{"model": "image flow-matching model", "dataset": "microscope photos of single blood and bone marrow cells", "train_examples": 194171, "image_size": 48, "horizontal_flip": true, "conditioning": "none", "arch": "dit", "objective": "flow_matching", "cond_dim": 256, "logit_normal_time": false, "norm": "layernorm", "hidden_act": "squared_relu", "mlp_ratio": 4, "head_dim": 32, "fused_qkv": true, "qk_norm": false, "inner_norm": false, "moe": "soft", "num_experts": 16, "moe_every": 2, "expert_mlp_ratio": 0.5, "slots_per_expert": 2, "shared_expert": true, "patch_size": [6, 6], "layers": 12, "width": 192, "positions": "rope", "optimizer": "muon", "muon_scale": "match_rms_adamw", "learning_rate": 0.0017, "momentum": 0.85, "nesterov": false, "orthogonalizer": "newton_schulz_5", "adamw_lr_other_params": 0.001, "cautious_weight_decay": true, "max_steps": 10500, "batch_size": 128, "epochs": 6.9, "lr_schedule": "cosine", "final_lr_fraction": 0, "warmup_steps": 1050, "weight_decay": 0.3, "adamw_weight_decay_other_params": 0.05}
Rows from block 4 of a small image flow-matching model, named by matrix and row number. Rows with one number belong to one neuron. Each number is 128 + 24 x the weight over its row's rms, rounded and kept within 0 to 255. All counts start at 0.
Before each neuron's rows are labels from the 100 images, of 14976 (inputs lightly noised), where the neuron reaches its highest value: "top examples" is what is common among them. Only what is clearly more common there than usual is listed. The data: microscope photos of single blood and bone marrow cells.
# fc1: MLP up (model.blocks.4.mlp.fc1.weight, 768x192), inputs 128-191
# fc2: MLP down (model.blocks.4.mlp.fc2.weight, 192x768, transposed), outputs 128-191

top examples: cell type: segmented neutrophil; smear: peripheral blood
fc1.571 [138 123 110 125 100  92  94 116 112 154  95 134 122 166 129 161 121 108 133 111 129 157 128 183 119 155 133 164 100 126 145 156 139  99 118 126  93 169 148 121 132 113 160 136 148 125 104 123 118 139 106 141 120 147 133 129 116 153 166 180 177 136 144  88]
fc2.571 [127 107 126 124 142 163 124 102 130 138 102 127 119 145 106 127 123  84 123 127  88  95 107 132 143 113 111  82 154 117 119 134 144 136  95 140  98 172 126 112  93 124  71 109 104 133 129 130 158 139 139 135 124 125 155 143 121 132 163 152 144 158 136 147]

top examples: smear: peripheral blood
fc1.346 [102 165 134 139 109 161 103 109 147 138 146 152 126 152 142 165 155 142 105  86 144 174 141 145 122 149 149 144 127 115 162 147 134 143 155  99 130 160 130 110 150 127 143 149  99 157 125  69 145 131 104 150 157 115 117 132 140 150 100  87 151 128 137  73]
fc2.346 [ 89 161 152 158 148 109 147 110 129 159 141  93  83 180 107 128 139 130 139 169 135 118 122  98  99 142 136 168 152 120 147  88 133 137  82 141 147 144 175 125 129  95 164 150 161  86 115 155 116 169 141 120 127  68 107 129  76 135 131 109 138 121 129 138]

top examples: smear: peripheral blood
fc1.638 [133 160 127 109  81 125 127 105 110 123 157 115  79  89 110 172 113  94  74 125 102 155 129 106 138  86 110 132 128 139 124 133 125 112 135 123 182 124 126 150 121 119 150 148 144 124 124 137 127 137 144  76 136 142 176 127 137 147 136 128  93  79 157 131]
fc2.638 [137 160 126 104 156 141 114 103  93 163 158 138 168 144 121 130 131 128  60 140 162 114 112 137  73 121 119 133 148 152  94  95 113 135 119 130 122  90 127 115  69 118 130 148 140 148 147 105 155 183 167 133 121 123 181  90 103 157  89 129 110 142 141 156]

top examples: smear: peripheral blood
fc1.91 [ 97 143 113 181 124 126 136 124 148 132 120 141 116 116 132 115  97 141 129 140 149 130 146 163 134 143 140 146 139 117 131 165 118  92 170 110  95 154 108 121 128 108 152  86 115 103  79 114 123 108 121 145 103  96  85 131 191  70 172  45 135 124 127 136]
fc2.91 [109 147 172 114 143 112 136 179 179 148 113  98 130 114 112 108  92  84 103 164 119 137 184 163 138 133  97 104 171 162  95 114 122 177 120 137 125 169 109 158  91 156 145 103  95 144 122 122 141 125  93 121 114 140 114 153 117 117 147 135 122 107 114 137]

top examples: cell type: segmented neutrophil; smear: peripheral blood
fc1.373 [147 144 148  97 140 106 119  79 139 160 156 159 112 131 117 110 121 172 149 142 150 127 108 107 142 138 140 160 141 139 112  94 139 110 114 122  79 115 111 167 105 118 134 168 135 118  78  88 124 114 130 111 110 145 105  79 178 104 105  84 157 119 145 127]
fc2.373 [150 147 119 166 133 152 144 137 149 165  84 153 142 143 150 134 147 130 141  51  93 130 140 150 126 141 153 125 124 147  98 151 129 143 136 130 100 140 100 140 159  89 114 110 116 141  70 104 110 129 115 147 135 130 113 171 132 133 148 127 156 126 124  95]

top examples: smear: peripheral blood
fc1.417 [128  96 157 140 153 143 120  94 154 139 122 103  52 131 150 147 159 111 107 142 121 165 137 146  79  91 153 133 149 138 120 159 153 119 150 126 154  50 127 123 100  86 130 163 139 121 127  84 121 156 157 101 170 137 119 135 125  96 161 110 121 117 108 164]
fc2.417 [126 117 120 126 161 108 145 110 116 118 118  98 146 134 172 148 122 117 118 120 144  95 142 141 156 148 121 117 110 152 143 121 167 149 143 111 148  70 130 124  91 115 146 139 122 139 113 156 107 143 130 142 195 134 143 122 110 132 138 153 144 130  97 136]

top examples: cell type: segmented neutrophil; smear: peripheral blood
fc1.390 [137 148 168 159 139 180  88 136 136 102 114 176 140 164  68 137 140  99 134  83 154 126 108 136 127 150 151 126 123 146 122  86 142 118 139 168  87  84 120  77 152 142 133 105 159 148 105  95 129  97 146 134 144  82 114 127 117 137 146 169 136 140 136  76]
fc2.390 [142 134 122 137 129 152 106 175 147 176 153 126  94 146 116 131 105 136 107 137 104 144 145 132 117 125 107 164 122 138 134 144 174 158 122 114 151 139 114  97 158 174 100 152 140  93 139 127 133 115 130 147 103 123  95 145 142 108 163 115 107 108 123 151]

top examples: cell type: segmented neutrophil
fc1.722 [118 161 168 167 156 148 146 142 171 178 104 126 120 116 130 144 117 149 138 147 136 111  98 152 162 139 154  80 145 114 141 136  84 153 130 123 129 144 114 125 114 103 114 137 111 103 105 142 148 140 120 117 115 105 109  82 130 119 153 114  70  97 147 100]
fc2.722 [155 138 113 146 117 140 121 126 200 120 156 176 112 105 127 132 169 113 157 117 115 124 123 120 137 125 140 150  96 135 149 126 130 141 116 150 136 111 120 193 151 105 125 144 104  93 115 130 116 109 154 173 120 109 155 143 118 146 152 132 118 132 130 109]